config.toml
crop_scale_min = 1
horizontal_flip = true
translate = 0.06
vocab_size = 4585
decoder_norm = "layernorm"
decoder_fused_qkv = true
decoder_bias = "qkv"
decoder_parallel_block = false
decoder_positions = "learned"
decoder_prefix_bidirectional = true
learning_rate = 0.001
epochs = 11.7
lr_schedule = "wsd"
final_lr_fraction = 0.1
warmup_steps = 270
Rows from block 5 of the image encoder, named by matrix and row number. Rows with one number belong to one channel. Each number is 500 + 50 x the weight over its row's rms, rounded and kept within 0 to 999. All counts start at 0. Numbers have three digits each. After the name is the row's rms in percent of the matrix's.
# convs0: first 3x3 conv (encoder.blocks.5.convs.0.weight, 144x144x3x3), inputs 0-5, a 3x3 kernel for each
# convs1: second 3x3 conv (encoder.blocks.5.convs.1.weight, 144x144x3x3, transposed), outputs 0-5, a 3x3 kernel for each
convs0.17 099:437500503481525464453477399477468491494453423472478464514484468539479468552498486495502477526508523497462498548478452555551472543585512453449436467496457508484445
convs1.17 092:575533549564519538491475511496573511517602521504560532518461490526488456490477470521488460548475387544492421506594559527546538542497523477458546450512504523503492
convs0.18 098:479505508485464518506562575480457452487513473548594572512534518485514481443478423489540494500523458456482450509467403525531460501503468498474535492431427504447425
convs1.18 101:528529535498498495499494517557557563608617634542589589538473571503481528565506561549526503489467494475423462432380455428383496496479554531471533541528496606563546
convs0.19 101:513480496554505563545505534538465521537492501480445471500481479510507476517525463528490416552550428454494363459485471473491522405426509445487553469489525397419449
convs1.19 097:609557509577502439574496455610562465636513427609505385553487474456449429481508456648569645577540581568533547552455394616547436626565489459444459536496479569498541
convs0.20 099:513369507499441520447441500485507498480509509472483466434542500450512495454505475487456505496481516459465502445494488452528474450528457355461537387531614378521658
convs1.20 116:455389450484434464501500528466469499505453493537432504420418514349394480430464499458459501446441494457446520569557568542483522472383481512545545486544546459489479
convs0.21 101:480466431504528512486529515459481487493497501484522495505525516431432442482514529516538508550548548481508510446458463463488507522549533441430450545505463508472439
convs1.21 098:471511491427501505453484464569581550598612573512516568536521525497462499516512505461432506482455472529494515484517517492506533432447474446458461528552545410370370
convs0.22 100:514562404534551443448540380519530566433465480542485522495531449466484409448478433520473586463410477553497514567536456565566462483495454533377401548453460517551538
convs1.22 096:511525607494562557508502498398441378502534448508598483585403523592475476668560549383407366411439405409449441502522508535505513578572622466429465360451474454456475
convs0.23 100:493484464451477470454471466493444450512484483492513507527580569540556533472511478484464423502535492406512473495460492533526533532546533462458500519531517467420390
convs1.23 100:503484525507509532527472513527567529511525501480518532574531562443416415474455472542534587463486501509472489520527480531538465527542511505522495574626545496580522
convs0.24 098:518491495463470436506513525515480506548503515516502440481460492448431443580538594500454504496483484452521490472446465506505496512500511458551549482511501465462441
convs1.24 095:433420400495468528506564543443527543416523483502554579483631561497577553420516412429431486451507474497500507491575514446512460440498456473569540458573502439514523
convs0.25 100:536539570488475477529479479499509473444448443417472487533523520530529506519532517518539563533525499574576544461493449438464456472501514505579585519598565405430388
convs1.25 097:485499435489482445490492436480477467432418428408413420547558534549549513482507486506487518452474503428428469512466457520492489518489496448439430456427424472435467
convs0.26 098:511524509536536547538545569593610568580619544490492428524511516471473498481463475503519514468519525506553552462505521493528525523534532467518510418478549390455586
convs1.26 092:477480427438480456409454449483467578429428509418388489496530545486508529475535532460426480467448536517522559485477449456446415410419404474495503476505521434503472
convs0.27 101:543537560499497532540543568478475469543552559470474511492484511477475475585542562493491517500517522520507532470433459532564564468498476449464472609580521586523417
convs1.27 101:555561537528524483548558526524473493594577542592555573469492461550512493520510435460476477526528500500518509515557536528521517554577568530558522503481439463449439
convs0.28 098:567527494458452514401421473452451409453472451508560526487522489495508500433419426441540455491560525420473452597546427511517498353440532545492430568522476483445470
convs1.28 106:523560581471503505500457461580493451553565464522481482577514489492462440500439509546560452530608487503563513509526489513511575501517575580587558521531519479431499
convs0.29 100:521602615541600570427474456408491514414506503508528503505505519517528561560582584454418534370391512414495548576593609547574568543571530424471429434450414433498459
convs1.29 095:555595537508545524491526504524479474577492497523491479414495453405452466451463437560526557543519501560516555533572524501539548425452460533494538581571626521517491
convs0.30 101:503486513348359416458432511502509463495537475468510462427443431436450431492497479349453458444527482474528476590575592537529532525544548527456470503410355491436397
convs1.30 106:485507417511517465507486481609608612555542532527535548542532504554508552544481489590590579547529543522495550559527562553540529480479479392483590460495610579575626
convs0.31 100:506503466519514506472459468504478529526536541498501503473522491467536496428510483548493429579566527478494437466449478476486507486517556480465501502494516488481485
convs1.31 101:527532590550556580493478537541584508495528455516551496539524562509503485556550537605567553562559535586563547485476488536553527542534528511535536536592603498520534
convs0.32 101:471472484495535501536533510440355357521463444563553540481456456522511490524527519524542465499537478469470507416378378476468402515512446472534538463552629497509565
convs1.32 103:513472494482478555506484537510534498449511505409431467539499481485475502528601550552544491617555534559553535548556508498471499485463498565603574555604614491504539
convs0.33 099:472457535419436542406417503481520570497515518530543526459495462496485446505495419515413533552415464529428399454491519477515548485497524559534504494491494447462457
convs1.33 102:532511471518498520520461512510536553524524545511564567436481511425474469492504463532485504548474444508499456534431472523443439541503516464510560427515517544545560
convs0.34 099:491495565425492567521571601525460474557485467540488465470440491454417465483438487425477554410381434478475473515491572487506526571571578497549560440470489388466471
convs1.34 097:484461418432446446481503446503481510479466499438418490451520498494529439451559480499384406492357365493413445521537573469424426386442370536525568458467437540499513
convs0.35 100:495525502447474516478498536529562526539537538504472467471468527454435471431431488522466439451432413465471491449424464476475497428428440605528521572505462563491431
convs1.35 095:605608569528585558516539494515503546471473518504519561488513511525574514520597567458482484479488489425458459467471503434470468412470462515541568457465523510534579
convs0.36 101:459535573423543548472497510533530583551575583499551567495476516502431478524489501499542556488536496466489467505494511490492508440459487528576518544571465583549371
convs1.36 100:521545400547574508533524510521535621465525516530547542512499494486454449508473515572535540570493502498458483463469503548482508513502467471537618454502549567526523
convs0.37 100:491522537505535551492522498495486503450463489527532573496508463492506474453450477484450449502484451448449441487489449489510507471545509473461469490465527529556604
convs1.37 097:497500486571562537561598596512494470546481482572510527513479501484473521551586589540591600486556551486527537459458421436416444485476482546574495540557560533521516
convs0.38 102:526546573425439463427405440471451474444450460445446441505467474500478482479452441505567459576636549506540469541513519519518522402401407477469451543458383518396354
convs1.38 098:551564551561546510482467459648658594629637591585591539531516533502450463524470467488509570509472512520500515485538575515563537526559544487473559539524518564534531
convs0.39 099:480479520452442481469503472534556506443479501532549552523516519483450455494461497466497495504553502406435411504483530443427468514495471394438557483577595503577552
convs1.39 106:515481496526478452496478467563475493541502507514469446445458456515515501507499474485502563485481498533509555510549519568504497542506520506508492533506495542548472
convs0.40 099:520537543471503515463481487491468445539529487529549511489489492466491501467491483505524471527565509456488454515515509492489510510517531533507454565509428515427383
convs1.40 097:429447459467479479425438429554610585526580538501566528556553526528550545545507495504426439471415438493450455446451485486502530483524554439427434454474447478472486
convs0.41 102:390451482482531504451525488465494457443460430457468445436417415489527507467487482471450459551543506555585550484562546501552560466518525423356351479448475498515591
convs1.41 095:532534505515497459476435398507486468508495482507476490435437502438440539549551611515486509493475527493439519508509472490465450476463486443470465472500502464529520
convs0.42 099:428451479421437480443425500605561465607559512579531471406468427463487461439470434425466447413467492444504447479485464482469484483497477601510446567442421553417421
convs1.42 095:436456453455472417532526470518469462580581564553600590587537535536501497516499509482440413448464446453474441500489548432487482458558547527478458522473481480536494
convs0.43 101:509483490525545528550560544441512454496573496439547505538512481527542507434458411519526439486515465517572578480552480440531463425510490502572512442563547443557531
convs1.43 099:457460447503448475470417401543462451506423403531400445514488547528520539543572568443498469478435509502454488483501493516529551494490504559530552460460478522523586
convs0.44 101:523558489481506483450491532525543462495522454506519469534503453498469459437428443520534487507495439499489461492536492438480490447496509492463492487500543517541597
convs1.44 107:461451475488427470500446484508465435532484455505452434562550500502527459513515458453454566436441534486499573495582552496521518441469483544559592512514517476511451
convs0.45 099:468526496584586584531550532614563559469440410466442446506526516558543496570562501417431415450444479555536549482499491526518509503498500493402419442462491473564589
convs1.45 096:506556578468521547444465471451440448441377412496496491532527547513505495513482503501478467474515551539504529388390403499442472550538540488508479521503503492544537
convs0.46 099:537480527484429508483429523506509552450473507413478458431439452473485477444533480478435459529487469490496458460396472361400471374432474450480456457451401448420462
convs1.46 100:552482470572525590498513537476495487484490487509547544492504499545524525509490502539556566564556506513488530586551523555535576456454508492523537402513511472516510
convs0.47 100:504535522519546555494519533482486493553557551536586577443502509469442477452456449413396464510478553582538566515511523525537537431471459457449434521473444479408402
convs1.47 099:524538550494525546449440460569574537512510486472508467470479507429448423481482493508492469515492474503524453501505487570564524498516558398429487522492509472466479
convs0.48 099:517537511502513479509482479486517508491536537440468536515528526505522509461466436493499493468488474487487498499516495537547538526551529501522534520554588514516544
convs1.48 089:438455419435470444507528517482518492454434463452438473487533530486502534480506493492511509505511500594548516420441402386411376399442413515537488507517533449496487
convs0.49 099:506534480565572500553560525578590621552569596411463512515521473550529466500496450529549525592574576509520554549544516560525501493481490437481483508563567478573594
convs1.49 099:522539550522503504520467523524535540460482454507502465563531540527543539486480558475501515503505532519547581446490453466467469532527507622619634487501575472472504
convs0.50 100:523508526509501527481463480493487475422479411377465403505468475569544519526530491560589481521558490458459473594557543521532489455456450541525507424486505350394453
convs1.50 099:479471495496515539502516528568527421530474420502495459561522512563557511491490478511544561551542507549515505536519519630571566559550578539546556496500519502505506
convs0.51 099:388454425460497482515572588522539477516531423506521395479542535487526522534531548445448500470508509501534523509521523550563538548551523544479493439475438492542463
convs1.51 097:436470472483477457578569543453428456474478501558524596528524552537504536545488523618584513596578503579519487515486496525471538499499496406439445499510540452492517
convs0.52 099:476471498478506548565539515451534548483545529510527524562516449562490462544494506496465495541539491499499504508491552537507528507459489529507499568602585619649528
convs1.52 100:482447494489477494468490528481483459477472454514461461520539546465477502467543493413443495498454514526535568455546527435542511404514444483494512452480514458471434
convs0.53 100:479517485516463387528461358477489597441429543453474550532468484525452452545501514475492520510466468512462491505515467566478449515487512499488460477532513466518454
convs1.53 101:484485552451451534432448532394413476450474449468507449484492456473474421481524440525469468524475461516473450516511457578471481548445452479491542493504565391440544
convs0.54 101:508483491534518500558528536554524490510500475544511482475523514520544534508555529478506451451546487429544490466476491470500517543543548477421404429417385532497494
convs1.54 103:413439420502494455486508486502552500506518538454455453594498450598528488581549481572514502560520504517507504440407473473407461454471513395408415385418458451454482
convs0.55 099:505494539522499478477479460494436495530548528449483494354468439427499446436466407555518435540530450427491429506427595468449578442460549497455504561564541512511533
convs1.55 105:603512565555495512566474532565587484538527426469514373492436495489480451538527507517537597547572576628556601484475460542520428581578462496479505451518498462484429
convs0.56 105:476477451523508503601576593474502491465490487463502459511508488522545511493544515491519477526553520460512474459468470525541496514529510442447450442446364499457418
convs1.56 097:489540518477475495505519537526490536489453513530516523506466579541521560478473514599593542542527491470477511491499537484480521534555566467427501511543573518566558
convs0.57 102:491509544489494535437476538465569583491524524467484472466475487531533504495487439483470485560556449506560411487521488514496485466428485477487471491411412418473499
convs1.57 110:544500484544474474496453454528461439486425376524488477468487502429429494524442502515516617471476585502460548524502509550462494577524569547517541507484489509550536
convs0.58 101:459480484452484466479452449498496484492505498481486492497489471542521516428442466528538463561531524475411444534531515496512493418402429466464401470470413478440402
convs1.58 097:478492460496483484538553534579554553537549524542554552482508529438460462539547548442453450480512473562578587459507534431449450497513528569544522439448476490475494
convs0.59 100:496515522520526531540542534486471452532505502529495519474508458485526484455473460503532528551530505454462414560534526537522518471496522491469472499487497506525538
convs1.59 103:488520524543567539544529534491459436496498465567551563517465458497479487624591569602617590581606564556528508543518459514516494524545516596616592536606594517581576
convs0.60 099:508540522526511520494498484554569556519489490485448461547482524557512530586547564499424417432419429500510558442414487551526557581557574504460444574505491535508521
convs1.60 098:487476482518509481437452455490475514480505524522533483457488455462557446486540431521484474452456438454434460479532476523543509494524463448508468494525493450502439
convs0.61 101:506507481541522487493509462468451460453462430503506462443478453455492446397426422522522558501484529530493539619573556514439422476390422494450448519481499533529562
convs1.61 101:551496563537475535494439510487580568453550543360408415601458516591454510618473492451434434411376410445426442545520586422362502478378502538531457523497467501464426
convs0.62 100:496535514518501537452462459472507484415503506436507479562544445526522527449459526506480566517501517472468460528518431564517489514457457505432509529456540579483526
convs1.62 102:525597513504555467458504458562602582567601529553510501537427487508387385642485519462531535450552546491523500451455448492435512564494555460577541496575552489568515
convs0.63 100:480501495478466556470464523487513546514529543516529549538496499470453458459466469513481494567527562501478499416505499386421464471518521481497520527524538505491494
convs1.63 098:523500494527527518557533496625598591620557545526488442521531549480553549511531558580622599504544534524571539508516536574580548495461500508536521609586570483436477
convs0.64 101:522555538562554582545547544476452460526555538559571556447485469477478438447468438516485421486511458518563577507492485505516516463502472515479462526478479466459477
convs1.64 093:528518532480508499438438443514506456502470451504483480506502507480482501485459483499503493545516515542535488495505491568551514514507523462541550494524515496493514
convs0.65 100:495500462525534503503515475458454443507482475532499486564595533556591526573559525453437487542519529546499524549566486603602516552516519500573579438555647506639691
convs1.65 098:517493522484437444527503490535492466522439419523387408581574487529515501490492481490521497468509469467531546521531523542506496602519594502483504460413463469408416
convs0.66 099:511474462515464504476438455491520541477475482431435414564545534559532508511515484423414388496530506470504529420478423529537517522530507458474516497517573455462505
convs1.66 105:519528549535517493466502478502525548503504516513475501478520569429501521490494511493488524424434484476466479540559508507520528488486527455492499528533580441438473
convs0.67 096:480435482443459495491464531460460400489506447450450398484503481525531507498489469453540492489561492390460372407415466430450464480512534585554500522499450559516458
convs1.67 098:503507460543499461573549549484448454534529499546544559538497569525480522531511556628538614492459498550539561454426493461427432505550510505466489450442434545526505
convs0.68 100:466493477514459471444417440518515466512528490522512492457495533474508556454441500468521536469570539457560514457545544442496497470437417400476594422562704466595638
convs1.68 102:470453494468479507477469525539492516523469520494478506556512467529473479531458475449469504505485544522500530469466501483479489600547529567547555497497557502515482
convs0.69 099:511470487441435492501427498481524442469513443470516444535469531483410449490456480442510516423503467466565494514568503444492471505590535543540513541526478425426399
convs1.69 093:446383428446412447541553536502432500491457508454422449414489523439526499465548466540534552483484464360360425558583548513545538418484476524493511489517544532548554
convs0.70 100:512498534493441451500419475460452474507508544514527543489493491458454448449435429510522484520514502519545547470431462483476488493475464423419388456407368515494493
convs1.70 091:486498463531556525487525523525466519515504520504510519481524490493539505489530479512502487514539472473422439503542545513508524491520514469435435435475435451489467
convs0.71 099:431476474497515474411435460543521527503496462515515485466488488440439457441435438493415425478477496490499539539514523483484485374402400514460394635551485599526464
convs1.71 096:508582512505548513447459472481451499508520528505494485481541515524539569552606601480498453507440441477460438482568573485543542531581565475515506460522466490523526
convs0.72 100:431437493492480522426421521523545478525543491543543511453482467477513493428471467496453414524529470447495444546491471475430474484469546574532530682619544597589530
convs1.72 102:446523515534566508481508456549470534550553580539568531445499454535533451583561513490466534475498506481447467395489488445489445516512497561593468542584456459514491
convs0.73 097:666694655632684617643689622467449439461433477506449492490533550471534540457523503491531525508496482497495528499524488533552534567555548512468456458486455419493457
convs1.73 096:592603585507536545544546558586600627517523552503541562586514495595516539603530560468448437471450478524522529442418414487441439451428435498498473518541514582587562
convs0.74 101:505505481460488509455461483548484387536476394507501486496501536545468442580495456484523530471494468482512523517484460487461452447479508535511486504519540501516563
convs1.74 104:513526564528541552529506511530484439484420441483421517435512526399431515464406535538554449579614454591582475465458516512424482490425501503523566467515528443519522
convs0.75 100:533541534534538499461531555471453448494495480536523493386479587385491570419474548495512496512526533574540513491488515466503562472503559433464451421483497456454547
convs1.75 107:531498480508499467491521490475514558409475548398443541480451443453409403457457431516481400533440467560458492523536503497440475485458441537527534450488475408504445
convs0.76 099:512388478430306468479439526531473486527445480498447476497358459472348389579504554411501398438566478478554424525433492528447472499502535561479421550531571530526548
convs1.76 097:498501410469492457450586553490454539481484516501462551396510405483543434381488392546518505547539531561518526535547549508494500443506441526519524512552579497535547
convs0.77 100:532499503481443441495458495476496469516546514552589550476498544488474469561526519409387463433439453498523514489462453462458478491502521586547449532515465455514550
convs1.77 096:493551504604645612503530474521536542480494493466504512491501477474510475570594503474509497489515489488492510427452455411459408446498477412439482380453450457481504
convs0.78 103:498543518473527489479504472464479501523487514509478525492503510430436450474481468510521497508530523507493479367410416499495480569571534537543571530537508486463408
convs1.78 093:469490489438432478485469485517535520555583539474508493532539548469498528404422480468467464468482451517518472518589542523578548473553525508534491546590549513528541
convs0.79 099:472495491463475499493442462557474395517495439499510470472461536473503541490494518491552438510544451526567440440459473458460498480465466466513436541550454551543457
convs1.79 101:429437473406438434477507534356393480380413482417449479423547520453524493463494481533509522535537531605506508591557571594536521531553549496481501501520531412456485
convs0.80 098:535484530412440479485531518564550512539550533535528559431409500415404434533537571483490509457523490482506467444391527449434525544520562527543478515529465432422366
convs1.80 104:527494471520521577499545525554547565551557506609622609436428412527525476470530443475475451533515502434465441521513498505477483418459429510562598527555569637607585
convs0.81 100:502508492544536508522526515514473538505482490482472486485543501501553523485485450550540453495535484414447398414399453469464475467508503470486507532526494574594576
convs1.81 107:529537550575578575487497577568546511558523519513560526483479486488461444550489480526554499512564496591565514488533543446517499536538475563507492509483456527486432
convs0.82 101:429419444412402411556539521460486501460458507417428468497511494450477457500510500516533531478451527462469488442445432541581576539566546524547535524494474524530481
convs1.82 098:480509482418404425533507478491492504471476503563546560485497502517487527430435425489496489542532507549541496446493450485490469479492511456449452524561561642611611
convs0.83 101:546563542506531522578576605468495511399435427415464435484503494462479470461496484408413388478488434457538495414502472460506465464485453483543569449496558418497566
convs1.83 098:551564551492517555483503492482473526391361425460415455553529598502480538463414448557526575491487542447455509522562587507549521570586572462463468425444469464533574
convs0.84 099:519515549531559517562562483488429470474466514464492505364455419446531468493589505514441457516447450542519522531493505542527501582575559555549546471538551406515536
convs1.84 098:545487524541504575489502536498569541466541510491497501536471453567464499507434480504526519464492484454472463603599553573559538462397437536591566448519529403428434
convs0.85 103:454491427527512543501507528472464406480474440551537512498535460437489412426500440559520426486454448469501491426492348546580483528542526525492413507430442574517468
convs1.85 102:538566563437442436460462554471465463443453453423443441443449568511491570508506557511493514466510489567620520513494529468445471492504643483471504412493570469502576
convs0.86 100:545574530614614598526548516509461480487488458500498514543581558531575533451498488425471509463467453529501494431470455469479471446457466487517505488538567462491520
convs1.86 098:527555549505521495507505524512556545515541564450511522604591562585497486629540534485460468473455460468456479436480510425424454528508495476469464422439434423456484
convs0.87 103:523498545561551563556551524490509517494502547477464530459479477444480458502533531504520485497453484440392417476477479491460473517494515466487541464489475520506454
convs1.87 096:547573529435486472480498481465505518497512527548571588545517509545519505432421415475477443433418417473465467490507489505498503555500501570517475533548545470483450
convs0.88 099:470521468527564560421485456495493526488490443521532479437507481429472469436437468534528588435428493411409483505470476451434442470415492468428433482451506486500579
convs1.88 100:584630614562604605509521559470518511515581565536613573554517523549510479632547562522476461481465433466466475383431442377374405549521532499529538465526560498525554
convs0.89 099:544497400502458455483462499569519406585536419536531491519438436540509454514537509517593453475557467481513492500452456478486488517530539437516504484555536461473486
convs1.89 114:434412505500428506572476497495448425520546497487557548531465523520496497521502477509582605509552581475492528555552565550510528449475488571605597521578580440473537
convs0.90 100:523515491549557492442515441462461482463443446479463491552610533571577543524497453601591569512537524441450427503518560493488428534500468431402384459451407429426454
convs1.90 105:527536557517550519453474467580563485586564486469435420493460524499436489590494528432411416488522469533547504407486447445430467438422489578514490612595509425401408
convs0.91 100:430438503454431526478453522519515477592590507571521455396404484477482525493532544536398496448408475439409470500480523552540544501491538533523463572508481590556495
convs1.91 101:540450456503452454469445527561544543492528535471517528410454448484508515443578524407463475469486529432458474518577512497541493450531535520533518557607572476519495
convs0.92 101:438407480376391530421424562549564555579554541547519501463472483464476457447459449481488469549591533495548485511526545499454483481442449583512476541492517458433492
convs1.92 098:468445378557514474559531496602528536547506502519502524475551470498582502488568512605665639505527534446463499501496511491503485393422419543523545483513515500522534
convs0.93 100:468514534440482508407443483420467487470542516492541509561565533466483580411421570548446479544457427481449427482524568468494537500501495448460492578520461594556438
convs1.93 103:531524434550496504550480563574581556532579498547580539520416420488354345508500451527554562496644540508598552504485510513460452538476525496538504510495436553509448
convs0.94 100:508514524536522540569566547454460480478499514484518539448476483475482453460501458517527539473434466433429485452450429492500460550553537582556600566567562520497475
convs1.94 093:519552530483505476445431450426475466493502486497500471533525568569560574551527576445461495404387452446464480468436421478427389437387372391457446413474498415503527
convs0.95 098:517582472575574503513553486464438550442459554558554541544542477554543511492505505491461358620633468431519433471495520468510501504541489501470475528529528476482454
convs1.95 107:565615665515555590503454538513507462557528493493490464458439483480408439531461455509557578491624549570628624499507505513462514521486553552535475549537474482525460
convs0.96 099:464538530482537464488541436504446505518408468517469500561574477534543460517542483541497411518583518484531514482493470516505431516517474433480560464491598432431564
convs1.96 100:618541637585537659569534616425539494390449442389444489507400546475463566522444554511450496506454510594522520510499433538487477525516542437436454519535510537555652
convs0.97 100:460446471472444477451407482564567561509472482545500489449493525444454475490495475474455501494424506528509517552517504534510468627593527518452518478502472551609572
convs1.97 097:444452408403404387510502484515483477556496549439451484545408471610519560539450493485479449471457431481454431582571611536548610442424485485522524533487504485451441
convs0.98 100:473501487452503507474514525452495479479486426548533468500563518398489475367443466501438506535476502576554585521575568506559508657648587505565554513514503521524516
convs1.98 100:434472453469491495465478507549519547484503569459420525422394430525500520512502526501508540542481490591561509555536580530493537467391440567539598488460474446419384
convs0.99 101:525503510536523531599604579417457427528553521516553523494504528557572535569584559487462473524522546513541534453476422494512461509507495350467518418509624447557616
convs1.99 102:580549510449462495464463474578555571515499491480400476521532558460455498520546521480466475449460471455476477397500484463484479511515527600596583525525464544570534
convs0.100 096:520553435607607379544571369489499577374435535479513556446508426490486418495505498508523558458451490482500529538479386514473449379408532471424472410465522498538567
convs1.100 111:614687720584672627470481502440431461498484490532510456502497518557506483598492533415436441473462473465530509355428442459476498553516576484505476437505463511504501
convs0.101 100:532502449556481421539455434474492483426509576402504552500471449498416369531502454513509547459477511443536528575486434502466415488501508629516437587469400517420410
convs1.101 099:417504579484556555520509460513497522623505451641559528548516472556485437602470417518495464514542445464491457460529493512509552472475510443477507495531614442549626
convs0.102 099:447466535463437489545524537473401483466398448545469490420412453452387404524475495456485376504550498458483431456406533504458525513486543492499404477545506472551505
convs1.102 101:536513458531491410521513414473417447549528482504475487446447392537532402526523411504443426483484474589489524555538590506457428557469478426446519379521534397451493
convs0.103 100:460516487503567561477509508495550513443539528405509505473528525504554541458472467525574615507515568455377420433474471427470473401436490471475546380385488373346467
convs1.103 101:556606581493529536474513519532574598517540610535572596575572578491508528605607651508531531484514513514489527445482460380386409477468499578564562462465450536548541
convs0.104 100:536537507459480544480520560468506524478512504507535497418434475412432400499524489445448464547535545543535532455463463455467416548576522465507528436467460448494442
convs1.104 095:468524435469494479501504499513540547542568593524497516573545595582507566488477563532463433470434428497453448537515543523510492473464478461486486434522496378479452
convs0.105 100:508478504467428442558516522535502455446463443465522488426488473435481437454506436456523509452508507469503487529459476468400428483461504508548564492504400451436409
convs1.105 105:532511492435410408466431407560579574574558523477450460560452508596434470599469537593548573514486501490476546522450511496379471555472515480486485509511531540537553
convs0.106 100:566553558541546532496520547572558546606581539616598544479513516433463483487493497438454448459465465511524525504453431584541510505502428508471509461446482516527542
convs1.106 095:542531517541533536534540546638628602616593546584567538496490525478449488545519545499554569533629582517551525496456483511489481510486448476458499502478493477480488
convs0.107 098:543546562472487492545533465544563472571554504449430458460480508458495470552585545466487468538524491584610538522537528530503457566574507572495479559487440377301328
convs1.107 097:521510555499476526513486488498511476515544507569613642569483460576573595487481511519526568552515524453427458579539563574544542354386418491466486556542556510477459
convs0.108 100:521522507553521470544537485462538532380558576551603597528547532449486546488499571529498539493458537478483551446534544403538572490540519491499526518437497489424500
convs1.108 103:527553517514549497463533471459508520510455524543482531503420425508426440488472409510516518515560522465550568469516451460493473444503473505511476453470475482466474
convs0.109 101:437492515463438467469403431461526536424549536474582554523550538407504569401501573497421509480403488471433489420525522394513522485495468422423502529463485530477494
convs1.109 102:483509425480486461439509517503536564515532557551579570466433449437431451473517532557605559539611582546540560479523450491477444503497480547631574541569513565552469
convs0.110 099:513482472487498435503474454462424460482469484534532528475431392490493468508531517554593469521552488468467491468425481486513482536539492547554510454528482501468458
convs1.110 100:463451530531502547502502530553565466493479424521524444494465522461508504509497513552585522571542517503497512509577504563555534471501485544632577540618581524552564
convs0.111 102:537485472476443464458477478533510483571476453569484476532516553568453406562441440429552511439531478453484485544470503517447474506482511547555505500540569438488573
convs1.111 107:540464573528475541529474469485528442470489472486528573453470425428475426467494441513581513542619557554553515540540532537518545459468504637644592573618613512557593
convs0.112 101:486514487546562539573563545475455530496495531526537579487502474497498476495474440480469442484465403468481455451413435495476475514513521468434429473503511530564577
convs1.112 101:543595535572593545536578540520519501497481461500478465497499495515527539548582541530526487488468435448457457503493462475429389513497460521507484414472495402447421
convs0.113 101:503437477524495518487515494499488498435476464507510499471501491464533500470550513462474515502512515516485501345431462395488459416413447463496553498448510435382459
convs1.113 096:603534554502506555391424533498541570503485497493488515529489561515486539492485544507538482520446454516469432551568582495530599384441551486512482461481425413396457
convs0.114 099:599602580551583563493499527494460464449446436484498497518543535410477457442516487491566487470504473430488534435385425525495482596563522446456506458500463498503440
convs1.114 111:503525499548550579594538555526544591527547573466516496581499513568469507608485542441475503481521508498472481566603590564535566472467502572545508517613533474546470
convs0.115 099:486513473438444444426471473429516549351474454418491470419538521434540516469535498475471508440493458426507447576599578531547494452466452523524552535512503388398425
convs1.115 096:446464445472445406466426410465518517499542575451531552512425510469395472585471507604493566609531574508509543491496460493464472488499514564555563495554549580604528
convs0.116 101:502466430396442374442484439485473435499492484502515513489497483522508484486484459429474497491531522512543515514526471527543477531502473501427457517482507561475490
convs1.116 096:437411419458372405576503527539493501499488499470468472544529546482464523452443478582599576508504488487485468531505519471452441484466459501480530450421503450454533
convs0.117 101:484513434458535430434484426464488453501522502488457478531580527488510451457480423480503497566554543589552508471510474507532502547571559594581564512489464515461481
convs1.117 095:423430416503483466517485456549543487530481438499446428404423495495508550563571580532522540516533527545580540582545546618597599542520531514558571507523528435451455
convs0.118 101:572550553571553562526542519482491470543519530598583565419453411494533510490526506438376426564591616488567558480488414480532502538591587444360422455480485497541521
convs1.118 105:528508542550553574490485495538531517437391374450404429535496522491495498552549572555573552431454444555553516481472479527516535463432462456513502518551545452541562
convs0.119 100:477481449525523509531563528508568519518564538526593564394419400509537530512556530458444448480490473505501485426493447445512508439511522542491447459502441380451505
convs1.119 105:478463452451437491484472494490485471447404440457453459458472566446487552553553598501514515477499494521539523459492450396431458386386457479507505450485485412470487
convs0.120 101:463433500469466520502520540424468519471485511468496524471490462441467460455517548498536414525556492426495491486444503491459520503474540591497524563461491596467475
convs1.120 099:358360451397474548438507556451495474434530504428491526479527562461527534436473440498492565535516589558532597536501555507557580420504523599539533531549572355442495
convs0.121 100:478488499523540575351408444464471483356382398520521545552593562523581567412452442550547466570518482479467433539534514524521518391343389443450467427411425526544567
convs1.121 100:548612549510569535398422429460483463501484510469499528544570572424424428540517510545502562512529536584578584513492439524520460569562554473503458533516456495558528
convs0.122 099:437459473483500475512510478502523508460494553429423470513518504547504481548498475465521478538554525521501429521501499470470427451389416501474447536475418499451418
convs1.122 103:565591572568505495470457452480448385553568489566595523479507562522479522603585605545550566498542535529520566549560516470456478485496504453460476427486518496479481
convs0.123 099:573542502630564491606562490574583590545538557503508512452452452472462439445460423481482512525501543541511540420472442451478463462465452542510491522550531488533492
convs1.123 096:552569661532562615520507545485488455517543470526520472582506529574517491565484472562531509469473464456460450518492492583500510539505508488491500459513561453476515
convs0.124 103:526511537467431432453455456537541510457456419447472444494528515484504501489496482482536552435492533428489485613586581574550539488507470600478442683563501632554510
convs1.124 099:457519539454524512431484487513538529531550547541580556569454544606547536624537536491503428568574476562500437517521574483501536493516505531486503517472547435436455
convs0.125 103:516510500514550566496564574592578550526508479505511478415517529452554567446521526444507559461531573465528587473536543498489499487451415588468432520444411470405441
convs1.125 092:508543512468495503466456470462462496463509529414505534643595547587538543490456466485468476481432488470437532523434509534516523523506500500487439530507493422496506
convs0.126 102:546522457513500402465496386435485484412431453488462488525565529489512480430446412554545524533552572458436513486483429486498408524512424459521614509600654439506589
convs1.126 104:440475581358447546359475539519536536478524512480474466503444516424467517442449526455443474467461429451463440595587459468446471546490550628560458514515415502461466
convs0.127 101:577508541534472475505459478494475444492512468471519501536536552581509472565416409448540492498507461483498463546496515573492498526485509529519425560502400582525521
convs1.127 105:499471549534493533522523497578569456536533450469456426449473523477480473548489492473500606475542586506539541468565522452545522404497512502517523476492465424486471
convs0.128 101:513523508558514526522488497510505479499516470502506450572519457619563484595550469562605583479510518533528508453489484554560540529520524489462445536516508540507507
convs1.128 090:542583542554565518610580605565477489517448500533458489523545586506524562492502559539542537508559569534559570451419487498469473530542517567555578453501572466519556